Weights of a small image classifier.
Model: 32-pixel images, arch vit, norm layernorm, num experts 8, layers 8.
Training: soap at rate 0.0026, 6500 steps, batches of 64, held-out accuracy 88%.
Data: trained on telescope images of galaxies (Galaxy Zoo DECaLS), 9.4 epochs.
Rows from block 4, named by matrix and row number. Rows with one number belong to one attention dimension. Each number is 500 + 40 x the weight over the matrix's rms, rounded and kept within 0 to 999. All counts start at 0. Numbers have three digits each.
# q: attention query (model.blocks.4.attn.q.weight, 256x256), inputs 172-255
# k: attention key (model.blocks.4.attn.k.weight, 256x256), inputs 172-255
q.72:482443569470513430490529617419443557504507457523460512466505479505485504498487476432486490572445499498434449470450633480483485440481534498437542405487485390496428542547489499524527488453562542519541521475511543520478436460491556529484556605499470541464
q.73:483413517488459478541481502521468484423512498466407523456576494473492512518496484524557547428519575480453501564481595484559527494482478515531524481516488451510472556505530524423477433492410501469628498488550491472481564459576462504449496471479429513488
q.74:490583478435434463553552549424513484451457512566524482519461443429377502476503535530506538465482494471431546534495481519416522467437527513554507369534501524563558508507454579469554472531490523516472403514494548528500390521447506443526416531465513442487
q.75:494441434442552494484500456515486535517473436505495467543546455519530441597531468430446433537514502566487498469554516485466515461462572491514530546454524568565480507388497514481538554430546548552560506449496453489570461489439478475569491496505435564481
q.76:512594540574511468531522516495580477530534457499502477519435525512501527499414490566437468535499504447468532538482480479451564642497542521633573427467449542491552519442497543528479608500472497503482501535464526505511555461566517588482423455536553544465
q.77:513450573531543473568466476480510465563548436523456465481451482477460567535401457441423429493526542546436440489449520517501475554453532502522550491512506462494464535428441500516476455533515458497531499504517535528565470472487463404440514604469556439554
q.78:525505462472531530586510468528526508485454425562504469471549504502476535555521455522537591484477499486406532500458503486515534493499414458475557518539484484427532453478446481499565507402520565495487481443498516534498431547526514469476422534493504484502
q.79:488471491530516485486554471514527424527548510502532610525490486538515529477585512395548498513508456472505446485512498479529529458531514436489543559428535488510470533518470407466515571544528543525583357570586393479525507493476406513467475460423570409478
q.80:495610426462457554437544535479473486521445416548551455522503484485508491562510522431470515497601458513400513480554485476509513465473526489532438508515414509534514498511451480494476547451406474475472559443495485510565530552445480544460490541533541476436
q.81:519393507480499541469500518475550431460633440532475439398558476504402551488507488467488497481446477505531405531529560446515506509534482483507476548492525497533429523575503542494575564500451467511576425504534398504465549497479464532489515457437464467554
q.82:457439442485443564478526490554524511451558499519526508593534482545525514469487537457491467505477564386529506484463508443529418508506497530512512459490456554418576545512535539511494514516506434533542449441504510463529469507464528548465532501502463486524
q.83:398484516508438416543498592504601539493480472506455517462430467530456536538567506465495497445465513531526449518388568442516452461520484554590491509525437532445464600533568477546418349579558502526499488506463510416525460491510434601361465523398566469497
q.84:520425434496496532496522417454471504479515507480527534509547483527481507483554397439577470578461570519603479508558462497471465506486560504500494412502553520474510470518508462475475546534486530470468489492482539457426483546511558485533506381525525462521
q.85:473528528470478511484526523466481508528489496455442506523429478437485528452501501482513509428476464484503517572554448485512473660497487539502450511481529501490490601528514411591501508563473496424493518494421563514454524504558454578540497420519503569522
q.86:574510432469558507444506543477516500476483489507543513531463455559476449494456586511472515619529490518563488561537528535430533497498548490532476507508484474506555497515514498528504547494435513474436508475502535425520459521511425526504491495448604460541
q.87:449481590561385461453411496510614524476568421476557435503553483482508451591465482479493471515463499469446533505532544486566482592519533446472541445518531578525477496470520543504517525475499495548543454512445547528423511496633468531568490478549459607486
q.88:510447490460444539509478399503510494484535514474533508540537481527485504500568577493461448480471525454471449481522462534445473457528461531518564562485479552547474505532477505502548495577395565497526577527458511449481516515554482509474479603553480489533
q.89:480559444485519544545493509521429521502464430500476485543505538525504486476487474453485523520534466485510549434489583514446423521489504547501444495452460509496518555481514440502490473455527511482487554465509580497535512454504534559423492426487468541492
q.90:466547525536471526465428541487478564472476476471469563464516551454526587504497547566508478468487515441552425480471400500454507518520592470549534416504502552505572453554486514546515443471508509492497496525457515605527460481399396532531455505501562470554
q.91:474467487421498522514496547556565507460457529560457592503486492478545546479507480484573553496499500494505525530458520545490429525501582483482468468510516512442576487461520443484449567455499587513471494482497424541564522533549479480514490535473538462524
q.92:551480478539462502665497446531492466518448596452491490419458494468435486512415504517529486430485475468517434428388528512484451476477411571444492515545499502530488493513451443469488494552508533499447551535519492411437494477534542499451516620542557495410
q.93:472499540585403521424556523478493470499483523469432524495440496472510414443490462440427467510476537544431481464546568475545493521447513561553398504435604520561491516622461496476552486522464491414466479534552532512489566531495493521509554463480435558547
q.94:475528503423509535517501615540470538541487437524453455510512430569547432476526506496537457552458575476476527506526452526515475497501554517499473469462503469448524531471509457471496510480566542502469458493527539474506566552505498539533554461507581426513
q.95:489499435429469507406491453502453503413516500463460479531607504474497560419493484421569505506466507426503465410471467504431522534493530511481504480556543554503508483444507518475508447534472455452463485535531477545557439457443467511440514518524538537468
q.96:481483457514462507547500496506500504507489508510523610497476511495524497447583540550541490488507472503619572525495473469545515553447475517528432460541468461485527460554449496467484479452502448504481518498486508483480506502484466548537477489483513500466
q.97:500445476505554516555487559494598504567493453521613460578508477486474486521521481535433555529535467532451508562557508512515522476590467509516449565533462440484467514537487392431460525565489470588515485482494550519430520513565533542525467503512474508504
q.98:488379582525444439484492472486536473535539419506577484531486506521423569542512498464363511458523527471494385469515537499490529527593421483493562543523570531528455497493539504528508443495593465538538559530471490441448469592417506450500503463476572468444
q.99:553448484530618532501520512479465488452613603517464474476494426532511428524578382487453420532486515482504537431536503459520540568521431477485544490451441531468444467525579392458529568496493521475591542462496437504485631494479541519547536379515516522552
q.100:422397470537483493541545548539540435515455518493545479468487514468539524472398493528484587574532402492546523464480543500514492534485448499473512546526479478502479446513553412486496542489496544513393491441520425522433505528481547513544559529535497546508
q.101:462398470451529510543487504451487489511527451518510566514601477526502507540519503468478529541470475527540508419528511469561498422527481396530528579483470451449441481529484459483503514471503528543442536480544577503503486538604514503451471489434471459496
q.102:494539451513518579513506476457410452524431457468466500493526410613647527543515469605547526548552579497565472449445517485511524494551564464510444516525521478504492498552458464565460485528505547426478581445487546505572492473485494539461525446483515502548
q.103:470610565509586507520502452519486481549440472505493513553481471421404462535567520542511507448432505633540513424485479519493505564514558461518503548499579509499532491483410520559471499450496496491496459503544522553487476606453516479615473592485548520536
q.104:537464545494527469530533511488482468448480487525554561526472477498509464441549539499513503557510482510512519553435512500532556471522506521507543461538468500489431527527581610519463548469549514539436545499448537551511467480463540537485505496512465519551
q.105:486609546502431492551514507550453448529483445485501471505444566493497399549500518455449572546567460476546483446564535528554516559536552458467500455494500449449507538556478479476443491546517511490519554514476464457451543550482467582474420443525523539489
q.106:465488425522480527413527477476497504487575521521489541531500427535541542559517467507472476507494605502577487569552517478456518429554582519490447625550502489570454554435561472461488461554567500539551548606560480461514533502474474478469445481505575520527
q.107:505493525540519480426483443465511488511499522507487484491443555466443480542497495532521529468622436526543529500491514484540505480481419474557458512485574472550514482534458546480520444469503516513441468488441551447541520512498483541549499477485470465454
q.108:529586390371425526523477412537529458578575527419551461518591462536479492541498523463534522460503507582554526491528434421479502550474502558565428515505576554543480600563406514560595496482508502420481470561589532462482460521485449481529513471510618509550
q.109:549544463468507502518510512455477526435543534539569461446489517521436594545461495538470572478565489468464556449456469538524562502525532514440477490495502534527610458529540551499466466500509444450453447450538530509518501518516532446515479497538471524550
q.110:509482472527459465503488529458490449478464488439484498539523483493518531444500478479551512629560564490487471570476538494454504468493585539483520498529479486588501476441550515461548535546498555466548481582489444536422542468455533444505490468518499450525
q.111:480525454497550564497576563441608428464464532472468507539539534449493504460438466471458469521494484477463434454513432507538508583557454511538508455487508509350414473500545422511508462502429585446474527594394487484508517469571503479536491405502531457523
q.112:514510509450434482486539534501448494514569520498511467466516422511419443458504485511470485488510501483468510541470642404491466450499432499415473517479488501553493493564462522516538524473470527525509513444533505471471485523454429488514546542479472532432
q.113:527534444397444572524449514485432469493553527489522427569493572572469472511468462449452429542475489544492482468547543526551625462487470517473524537413468425620487481492438470420504512482541499434432575552525524432544570509566481484549496453451554454483
q.114:556438571473603481460535525437542481566464530530516550549492585488576422521459520485517541517494476416421516529545573554589488567528461428547505575566508447424549466570581501544496597482571474497498454515500495557514493505559485513598506512496470394518
q.115:460477523569575469405475491486546459443419572458497497489506506480533599478396417536544525496482454567534505535447470546548484480473544505533506440541487553474458494498497536561456475536559515494467498501518512511511491491535547524504548524603522488467
q.116:518544551532599481551553489502417449507530477518499619548498548494551492443502562541474535496528478535511592477518468600602547459434491496542466481496531511483465443460473553523444508566534464423458502471471466424501530578551490515551506460546493504498
q.117:486441541544510473472446518494463464531524416569492547479522495503504517547514502513560459557472513557524439496502566447440535416460541519453454497502544449550484507463424558481497491485542509541568539539537433481443476512533513450478533504518508549449
q.118:609563437471510507590446484498447552468530518501482462509469498515524488480574546515458516489508531470535458446480470530537511530445527453537508502486411519454482506521499486508491514473461411521446454474544543504518500408448416557508463454421485440473
q.119:475475517608424553471456496485569514503474515518525551489459509490514480510537509451447482455545430502547449495516403585557469452536456450527451504499471540482487453477494457553491457536487396502519541521462585505453425512503463526433504481477562466534
q.120:510529479494538492545556505526532493505511479484495572472548475539491488515485521487519501525557494502433517481462471503507435439443463531487451593449532583510512446476521472595552531505445496543474521511520495435503473469514508503452528526576494521525
q.121:489457573475450521503450495540485477531492539522537498566493448462612520450489523558457477499467574475540458492587530532489529537514466484498502463485523477498473514568490533485421492503486414475537638498460511457523562560483513527542420537500441549498
q.122:490483554527476526511580562480488492479502461527443501560529497485533503484576521486485497438455538509510550505545482527582532490550555448428502480483532495424545518501478542476489569515482549474501394440472433528505547570454525468494508459490490484561
q.123:506570499544470458458458540500463509428433470489521509557403444522481517464487460508551461499583494553516533465465491514531456491477671564469456438539522436618565493536536598556506484444504541471534549504534506582505485439492523515440445537537455535500
q.124:505599526499466555521570521517513446550506460541501547514495502506431482554553533470468517497459398500490450479553528597541523509434479505461503485491558508498459559537470497469501417593495559443459458556427501438496487491568455500481530458475506470476
q.125:470505453474476460485520430548476477507520506504492499505545519548469504513495452425511451492487509441438534485461478455414447522507468472494563462421586542563492472476508514519571536483574472508544465510550543496461475539494549436508495516486477555436
q.126:521625468555503487464447449499548569489442519514463491458492518492473538551563574477530520477548492485482504494478476513527494534469496539564474461556523578572582517441393542559503526538535464400534497495536541528471428452445420484457489520539595457485
q.127:475574521544504534508512472614507445455515454518440428474514521515500535516515506479563475525462517515516458540479490427458457517489550485459582531481516470516548521428522505468500456466558547492512470509480463472524545512508490496493461483538486484485
q.128:471516516511438461480477476504502546511489537450554504562485489481429548481513504561459484510493559467537504540506521525499487536442532471522494520543541456564481518532483438507538483546494592513557557504454508489481491419497547468496535448473502483555
q.129:545520513490570446495467503561482561521480549482443529542515512491566493480404470503534452521522489516518527502514528518533472512481521428515426527467512500526519374490515482480536483459516482510475423489532566435515441442501448468494509488477489510539
q.130:515481492485526486523448471465476495485537452536553493522444450436469486505523528516547527593496489521496515501452518482514576572519412474535564530461429463501426510473473499516457496485513504460504449508495488498538539501495537521474502462511444472510
q.131:449449510484537472463452557506558548494502485531559486525448520468462500434462465500478481430518475497448468488573559512498498458483486480530498490464508578546455534505539483525514531493503510502520522492537456477545500531489517521540438477546498531496
q.132:510415596501569531536528568481576558481501465550537436481460486468478511502494446496520460509522472506455545506566446476554484444549522495559430493535514495570592527448536531577473476439562476500539491506531482450465475605523550515550442480551526519545
q.133:533580479507475543459478583468536529439446555507489477555419509476436492497528522532469474456506481517542560493501486434485479510495472489519405516370512519513492447534489491500507430485451459476524443508433484466517431411527517449476499513443497461502
q.134:471471455416480415514418546477477478505446451403438456502497424504532440446496456576477451472432510516549562457539489505469472474441601479497452440485516550435488600461460449436575536456522514453400477477468484482536482462508454472514425447553513497456
q.135:544475465463508455513466489497520444468528480517535505503507535531538500499475455452566556434521469505476599478463569479554521503446473526453525520461481495567492530519464463516492455457530487505507503464508479458547458515509489507564507497501462558490
q.136:464521502470547522463496479493504549481502481513452559513542506543510427515506529546533489522493489521515432578519472545466483431513530533479465481474481480503574467492455545501460439515478483459481529497388460466536461468492483485477494515496539555560
q.137:452572499515488564502435466480592515513472536481548540532540526503552474528489543517556495457521475495494515550532482482517510456546488446559505472503456506499572461530451576436522486449493479493563537490442441519482498498532546505468486485488515518522
q.138:501447493490511468487526463519476506502514556518523497513555530486575484592512475534488525514531499491423485532578487528482507486513514494512536508459518467561535559496466508508508468472574472502518507513507473568511480500489551503477511406563466532526
q.139:504483473475514535498486464558525524525461506505520491522486545450568521463481483498520497467517438507462536499478479503469448432524489466472459471509479523511514463447474465487518554504520511493506489507447527534528433488464447541517537489464492490454
q.140:566483562530512458507516542556462451555573488498480530462488505502521395483493472564476501465504499447419453479458490511475502467474431519518473449515477527446460440463481482455509438483525453510511568549456527426536481518471509499539498544553497509423
q.141:496539490525460441458456466534526457506482509447500450494544486522524554458469487560516469553451547506492508465494488504483462576560517482547489528498524514514501508499509466519483522534488464500527560459509455529548547447527467503520528467540513500428
q.142:495544528586499536431542496564481483530477519568480479525558561496484487486525560475577498536567523556496517516510503573493528424526521501498549419521435510447504463460532486446424482472549467518517600485467427503478486536528477461500537414486499517535
q.143:460485527440502441518508523483440546539526492508478472485519439531423550523473530473457562539471464454461453501519502492519504444473479484516450509468539476478453514504513483523501525489473467486575462518449540471525494537445529527528486538508472503464
q.144:434544574467526530452567488577530500540426478522452467525492496532591457487558520500456528521535477459596548508549444548474496502524569468514456505426511474490534478473526552476483536518542515458501470541507473493550564531479500473461530481456578503486
q.145:539510486502497524484430531473460465485507488474484463496511465526528497497539540485504446494471494588433468532507514469447484428556487503488529479514560449469550456440547537518482514522538548518518560513435472461528547448455498509510528503542564530527
q.146:472540503456489473448474540481496554472498454495469512484535485501487456485498519527527532501498536512517530501521527529510480513523480490491474524532500523490421501512514553455513439443516522502527517521419525537485464516497572489451513509498458471563
q.147:500492513429511498466426456533463465442448502530501500450495509469473557465557516521473490494477472553469616452441545476465533547474491424510554403502494454465465524453548532476491495499496450486522535491509458440507570439512486473615502455463488525472
q.148:468524459508471516488508501538526504552425526442456439459496485508477430562564510435479536504512485461517515468502472517492462459446517501492473522484552543522511518508534429538522529531500519553472549488500527494548478520387562517463534595476558488472
k.72:486582529499439473503584539472479462520532540441455507456507520435458488439447493513485495440491510438505429501485620527502546516555436477530507517517471554513470447516484513482407547469581497440506553451547487456556502466484551483535570562514454514435
k.73:482454554530517498537481542544527501461418476519480442436448489478441555502515527488533451481541522469573485444496445437495494580473530481444588489515570464529519533550515530508516449545544479526520492478459374456439528549420511501462505489508469527513
k.74:513571532486489559504540469520532505512484515540423513542521513504415448561485481501559529503453502548450537493469495527465570460565496535463526513550515429447424507581455529511555393557499522458490493565495479483453487488432509444530493472523548485486
k.75:593466512477521520516545442535495501545418533463496497533546485404465492508511475560581534525544471456464458525509496488468502477545530447498525509534522637472470527514457506543565541506525476447520492444427519454471517485479484484509511600469450515538
k.76:505520502496441393500498496537534503485442431563448536593411495499506455607509502483385521519469528475467549549428461562497474448472516510405489574505462534449544424518482459483513484514481531454473517483482456536454504454520494492543499564512507612534
k.77:504357593520547516479497442480451564499473496545521538519550603533535397487442496536441455502505505494453519462501535468515507468479533531482502550483532542420518558450436472490482524500497506491522451491513484425389508500459426448415528550510527589515
k.78:437558545513470443543458473506525528510413497490477473468451424530496552524518507569503521430521421439487522510490449515525428500441516480500558531483540535520478513581483537532478562462504542527464464498492498487449496535575426500493509483515492454544
k.79:464477531482521515538453463523506507496531520455436492490378511580481458547569471520498530461518531559536465497524444547414473582485564419501522467464538461496405550532470478513514617521521487518514540547506486569564541520459582499523471455526509451422
k.80:497545489515493478540579502483516448505557508513554535515518490531577515511456531469543505512526545469469478459457448458507528447527486475548531521558545476523548450555493465544557483563440555530586523460501471532571455533514436504480478556528489452452
k.81:511433452485519591533484565566448420504472537474522460466393484530445435497547464494494511479493480503486471499462537479435516534519499396493445479527522522445476516552472491536470503487452474421503441526466404445443580503465536450511436546499539539532
k.82:489463415476471459467542551483477478504507514485457538517496507544515477527517488546605496562485491579479428473540541568467469504525501490422487553516526491503451409504409569544500473543524471519525509504428477480535506411516450551471483549454555576494
k.83:494489534489456507478582576527530454433581498475424532502501515519489566576475541509615490476473548458538466464544522542462479554447536418563484534493527465486520536557635497538433467487550507518460534491532522491531524515551553531490559461511470592464
k.84:490507459558450565564401518450438513472545499593540473543422449479451542523569463525514514538549445552539449455533511496507528500508574500450533456441516464509513478513497480514556438530542550497567514447552496538466555515435474482464430468545549492580
k.85:487468457521451484528498526509507498479481437472541516531422505465510469494434457422466532490494461540540569457523502465530469485519543503515505466463467414611507595412549514460503511471450516518491467488487491486470560446520506519475449440518481510504
k.86:459549535479514498453566587523491401503476575550526437558430509453566472498505525492555445512491475466502466401536468495519471502526438428478601525533445477407521533561474448469513467486459555516584473563532598456528423511507485494460510494565537452564
k.87:475460504496433570496494532530504468503530506436500482464507454536477422446503523501462523538487408468532520510529547468562517550555476539553490517465568480525578443463500565479511469544475488476526526474399431478559560461585474531511480522503498518504
k.88:443520490554528489574537531521483442464487551550540497550427585458459517485486497533566531550475551483429510487512466480562546473508495481554498518647566521514496420543512540489503564482442465490536492539444539466507536534506460459489473495580498448469
k.89:508508532503504482506457457474508513486519487525567503493517482474607571463466464499505440529518523473520498509469483481475416476508534478500478532416406522521516482492534397476466520458561525547551494499467535466483458458435474520511493462486529499537
k.90:519563425428478507445495466467488464503518498510446549491527511527498458482426442507485435462486457538456549515490483554548440502520519470514466543464569470569472423483513517466523431475615501434584560463601486576463550475555455493509492460566598537476
k.91:494598439396523526524573514611513535499546530499402499491450425543479476509531491491579523466477523508509443459517504476471508539501471491555458462564506568418491497490553575515512545561501471488480493522474568498531549566474499551551458551420555472490
k.92:459397538454460427452456432533532459471473503515559486538537443522496597514505554527489488560530477526493505454481488485504524496436466553512507490527441519443485527519545531441447522495509488506560494556523549492498535476479482527430515440543422525531
k.93:494456559550470511518404539585485519490469480563530450495537481466446473453474486452462495551495462511512461545489640397477405497547533517550441444508395461560448571473507458555494436486487482542576470465429547560414429509538555506488466478499489482562
k.94:483583411472579512517527463472473605481529517589423522499505494468538493475464460505584482492466586544525435581515472464419438447580557489486470483509503500515496456496478564503482463480502438511474491515545438523550418504448456484561467485477503437507
k.95:494505467517412505485443511425450513567496463547472589505450446447606480457483455473589476566434532513508461537534484526475540568528529569459520546499557456458454426489457513476525508507524483501529484510500464516499470480443470445498488493507570595463
k.96:556546526472516483467473413527578522484520577522498494485520478525539528516569535499535465477528532459490430562494518568525485497457447507501452469410504458517564506498500468503506521526510527495474553519541568473498499538593441443482557513497495588514
k.97:417525484445538538546488509479568467517463459517566488500546560532556524448573495509466553537539517444432497545588460494506413459527474466540456537470483488477464525568502480536557579585465591496476475504495440500523488540483524521536517465582415525477
k.98:517525579488454523461492520482440469449486467412529538503446530545499438539411488536541537511397444498547518523469474544505524420503545483595505522511601488511535536508457475506517488492571501524502520442545577450500511451479554535583487535538466482431
k.99:428469461519479465504435491440472521486541390397534399520512482512464478504497530472474534476454498498514428509475493541529550434411584475440537485420448465518454509573528501497458522462517496508633455495524525528499480483405471553514491432463488474550
k.100:492545477517494446484536538515420386537541460432546462478505450543522522458556520489501483534491472504503516464503466460622520420480548479515531470472463485508519521480484462464520522479418495515527420494513581445532487455472474528535540473551496446540
k.101:500545459546512516519501561536447570481445565504488455513412491446529547450543461588483528478565508467454482521465471529470479480474456474560546490510499500460431504518400474532588530468442507517417560449480514477505482555510527463494555507513475468482
k.102:476477515508572525500500421488531508481580513557555526479528469466574544472503419544485465444435537527528488476496411525543492497480556541497499444409521457490484473439490435460545530455559540514479484487522416552476454441534497475508512443543483479476
k.103:548540564524485576522556524472454546433481573483534486538620505430505453547489493582460489562509476555479512553482532520572462538501522450564556469448545469430518434435525450508499457487420522558539466475569537486406517498567537562449509532476575583481
k.104:530524470495491514487490520502489490541465508470454504532495594500555524542514506552523511466465500422518445535469486519468591550559410589467456518465408571492485549505513432521520454507539498466432474472522491488477499494558432529531508503531447490450
k.105:473594531505461471451562476430504517511502497531502496556488514512523484561513462540487461490478480513434500428509502569549500443465582537521548489526525457499562530472539378531519453470391557520551518525487455537487489457533515478544533532548490531463
k.106:571520514481451494508553463537567541449600418484503571502500529492577551548502529563553511560533491487589448487534457502504472561467638501434474562492507531562458627508440549491543461483506454505479518468481482541524538533494481403546409514541531510485
k.107:492450556537527444524456495506493537507535508452476473462481472560499440485510463565496490522478516452542507489429433470464451511475451524490473408522502493509540488438458496486496436490474510508502489474487543440470435484549483528499581484481517553421
k.108:455452446546405549488464517539533461382525497531446464528495414442471573444503403556576543581492433551566455481516557538540552553555536495580528417502466441507483531402515456477528440501460506608484513517493448466481522525484498447462501439453454486495
k.109:446499539533469470414482477525518559510438502457514470419555465494510557462529527510488581502558497552494543517566491428526473532477542483480559468478459524495485508503520501517517467526460484608495486578471518461448489490500506522549469471476539448531
k.110:482488459454482498496479457490580491472631497519518485527501512424425463443529528536458517501430509474534464490510499518495530549549521449549454486503546520503518464482463551462539446460514496485543464495448430530545533477387524484486467520523516462530
k.111:387475541582531485480454480509534479500476468512501542530503449537438445457539526565510525544454422502475504456523473514488540501469509481513485522508481424465530532517526470527565465456470525491583464458499522497501478458470465436585476470479468542479
k.112:470569520556515539558569541476514484497551587498501453513442500531459529504519559527542530527499537468445460523536447496493516392480511553466503463544502552410459475515374537480494476516456494529492474541478500458527520481527558442532509472455535464511
k.113:474485471509466482561471401536418534511398442505572525520479496456526488488486487512448525604584499557497478440485537493450480529425472533455509472493419509500419489507509481486561450511440522491499531472452525498456462553522486389508512567474536545526
k.114:456535488534563526452589550505535473558368545496488434522524574518475492446546457588466450494520557520468530406475535511477498471481447487548505463519488541439565456491500516586450484510519479483440529524531502548440456650470528508468509574509468549479
k.115:540451491529548442483433564446530531499487545504492535495566484503525530545479486453442438486506509414566613481485519553525549397471430501580494523571441533477533487465511453468498481478453555481519538440577515449529499511470450568497504547525548429479
k.116:517522490536598429540493480487480579461522503475563499564518484499473536576514481507498558490529509530507521456454536555552505508490475521532580474512506527577526580455462458456434511491507473537472524535469571558449464478540518536493498494507498527578
k.117:566464502466525547542483517524553516489514514523454524568512568435473510489504511469412482500506455410469405488457528552477513512567450498540462488555485533530470508477464467483490475515459549514477600550397472523536515538540498531486501582524457505539
k.118:529487469430500460542481418488573513526523471544474484494546543569555441567482533498467491506527560527482450559514459582483474495454557485543455543475423461549463429473602465507540506387493515449417504543565487558458484505527521498535514434441495552506
k.119:550564522436479551430541500522517439562495451456521483515467552573496543491512515564541534497583463524502549490521507444505496455459575496565430509491481514505447474421515525537481452507479510503501525494489532495502499419561481596498442454486533584451
k.120:466517447507517463537525576521524487500451517575531456510492416506494505512534569491526500524462499440512499485496534534523500546546503485486510501510477588504473535425460469482434500466416451545529503440469466501522444511508585528537489510504432466535
k.121:504469458515462424425560367459453557467524411412500411428510473487505457488434489498465492495552497482508493525484526512460562451440458507431456500509489499499533543473423486475539482471507521557511459447456536499471509542557440446510536528519479603442
k.122:524506480518508512516482486442477565450539566552484459440595501470498529485519473446507521434489523494462499549514486613428517446452530541550519464504505421479541494500504474467508630590479473456497534483472522550510411531508474495549498504438507461495
k.123:530545522485420469511478424486493485510612494560519571493534484545507450513506468448496471540480438463487433528456508513532541455499481517478483557514581544580501521444500457492463451515482530557525432492591454491434569494552510494514475485518543484451
k.124:415511510546477528475478527530424515510433495645523442522483485532412538496520452481524595436446501621536535464510573502478522494497448499527514473555503509514465442496493537460455517510552451523564534451472500555458465440508515492496471498519488567519
k.125:490478458515525513496466465578501494555515491482438460517422467464520508484462447462487515558457431524531528469465542435502381533513547438484460501463468491491493465553507577539541478511572484586533515439471515523502529521508522506541433502498516442415
k.126:540479527547470466481491471556568510476534463506472520521536531562491556522537525546563476475532484523606519428462523498504524536497510509520487466450518563505551478527502534444551492551538542441568509540551508424466456486513478528498462421544509524457
k.127:509426479412557562409561403512494598503521457458465485449411446507534467538474439452518466492477445578486487462501518456466496541433583532420522520419531500482568562506485510472511420516559442535549495529402428497536609453497510499495560546421508461455
k.128:532515611494464535445503489530512489518426584579517523469438489488502474531496503518534532548472518511539570463519536480513514482535487465521523485545504458461471472456491503541545510498489496484478573534534521546518573535492530489491507528517479523460
k.129:464460479519502503548436522529502440457534463535502510489572547507458509542486503493460485451512494390503544546494510500446443493496473458404571506491418460487501498499549490465464495535546479481544478519501463490477461475465488555471473471496561526525
k.130:508448493424570454592479499514490475528530536480486501533526470503470470569535524487478495542442460522530490489453510487516474537476503506479492566505596540543487526448542443522448474509508525572562478489524527554499554550519510524533538442503461490578
k.131:467488522445538581490487466476503478551466445395502524566473472525480513474471524535545502450458523503482501425457468518462510529546504450545529413550512481502487510479447534492513494503475499457498477549476529540508471432517458480577450539492491521477
k.132:482584424499536537543551568545510480581451476477502545536495461470519463473544567501537525454512605367502453501540513552545489512481560501529549583522480439465614510558461531446530513532472516507557445513510583481500549492498452509470473541464546487448
k.133:486421491599471458472454453528505479546462497483530502504405514477568506504488463515427415535477551505459510505497514563513521461520491504532437488398493531460539511512508525464512525488564573527484505494492488506510494481472538493403482483536500530481
k.134:551500550419556507526499492547504512509530560506561510566495538525502511502539531521445508479546516529537553508530546488485581529540494519508523469518490464469480528498453525480506583473491539505495493537532466521521457520531503548507448529540492478484
k.135:509484431479482483538468504504476464507540482452482481461455520516508483492478498475445485492518491494516497475524520482507496518486506512531526481415474439482488570525502568494492532478511521508487509543500490535529500548523436461459522512517478509505
k.136:538460484524552529489521485523496486543524511472476442536470574511504507509526446496452427530497556545428535436486528476509521499455524518507510535463479439486526427534483507519563540494483555498431463464485531481515514524464520451474498541498458513529
k.137:478512487561470515520479446451492457464450461530449453506483502492476474521416452562549418565518586534464479481505505464501534478539500462495522536547464500465530483513524470532506567507536528457445560501498485465510532452486554499610505455508486465517
k.138:538501493487491541521487521494515489517546475455510449497453488463432486501498579490498539452518526468540469500457493512490477536512520422535512479555472513490494581514487486481543542522486488515504539516500556477530557514507465486499448512506480490402
k.139:505486516568430537530446541552570466483465472486520575450540432468454488503494557479446440473539518435463538553464506488453561477482495501498487476542465469534413511539566507459500476533485462489460544553488476465529503510490495490477442532444439478447
k.140:467591487485475456478474463447527531429506505499483443455498523462504487493484469457546459466512515525504475508495435517444501527498451521509497470497500500464501552447542459408527433509440490510476512509536506497538523532506470500481492549508447462445
k.141:550513483514503484533456537524560490500452598505437533460477515473461521432504432599462466514464487559478526489428472496496485519476450529520499459526480486476469514459562466490485497403525478456506492538475458461466384482495570456533447514492552484528
k.142:496523448502539493554404488528515524477507454457543484488503508491498433548490496509519449495470455484518499492516483503485502471491439511548525530537524527535500504495499499463512564437511493507480484472466525529527575496495512557534567551512538469472
k.143:517527561505462505480524554515585478539505512506524486501509554498539473399498521458533547435520490516539480498500495560502445500535484491471506461487451494502468505561470529487502429505488444548519481543504482515443462536503471489502520518503512489486
k.144:441511435504568502460460600552563482439501469518486527495576482426494566440531523546473488524531453518477512491548459515418524467489519510460481535549464577530457521541485501458493492466517543502398470490489516456522429513450521488482479469386521499562
k.145:520440512536532519572508521449478481498525535583526520521498493486424507480510478459470511495495448535462569499547490498449532476462490523513515573436490528445481532554509492454458555538498486557498489473539579487483538489471503484494516498498533484527
k.146:482435564487499474505526434542475496386486473516524446469508558524541456544523481468423504584519538469459467472483470501521491471554436474476532481533477472521504496496554563494480462517536459469533497517532431559512561507514472495524519504449468534481
k.147:441531399521463487534589533452487544499486489446465516495464467469522505490469451492470554480522545452509456487523531464509520454446519569576555575462532548511530517499523500491499536466573516562461480452497550457520510504483528523455470562509517482490
k.148:513451606459459490486467557548480545473432492539575517433511487482537538449462497503529490501571430496493496513505447491434524510546441488506552503489486507464509502556524552456526490515539527499489506471487521504483444528485490480477552449506441478567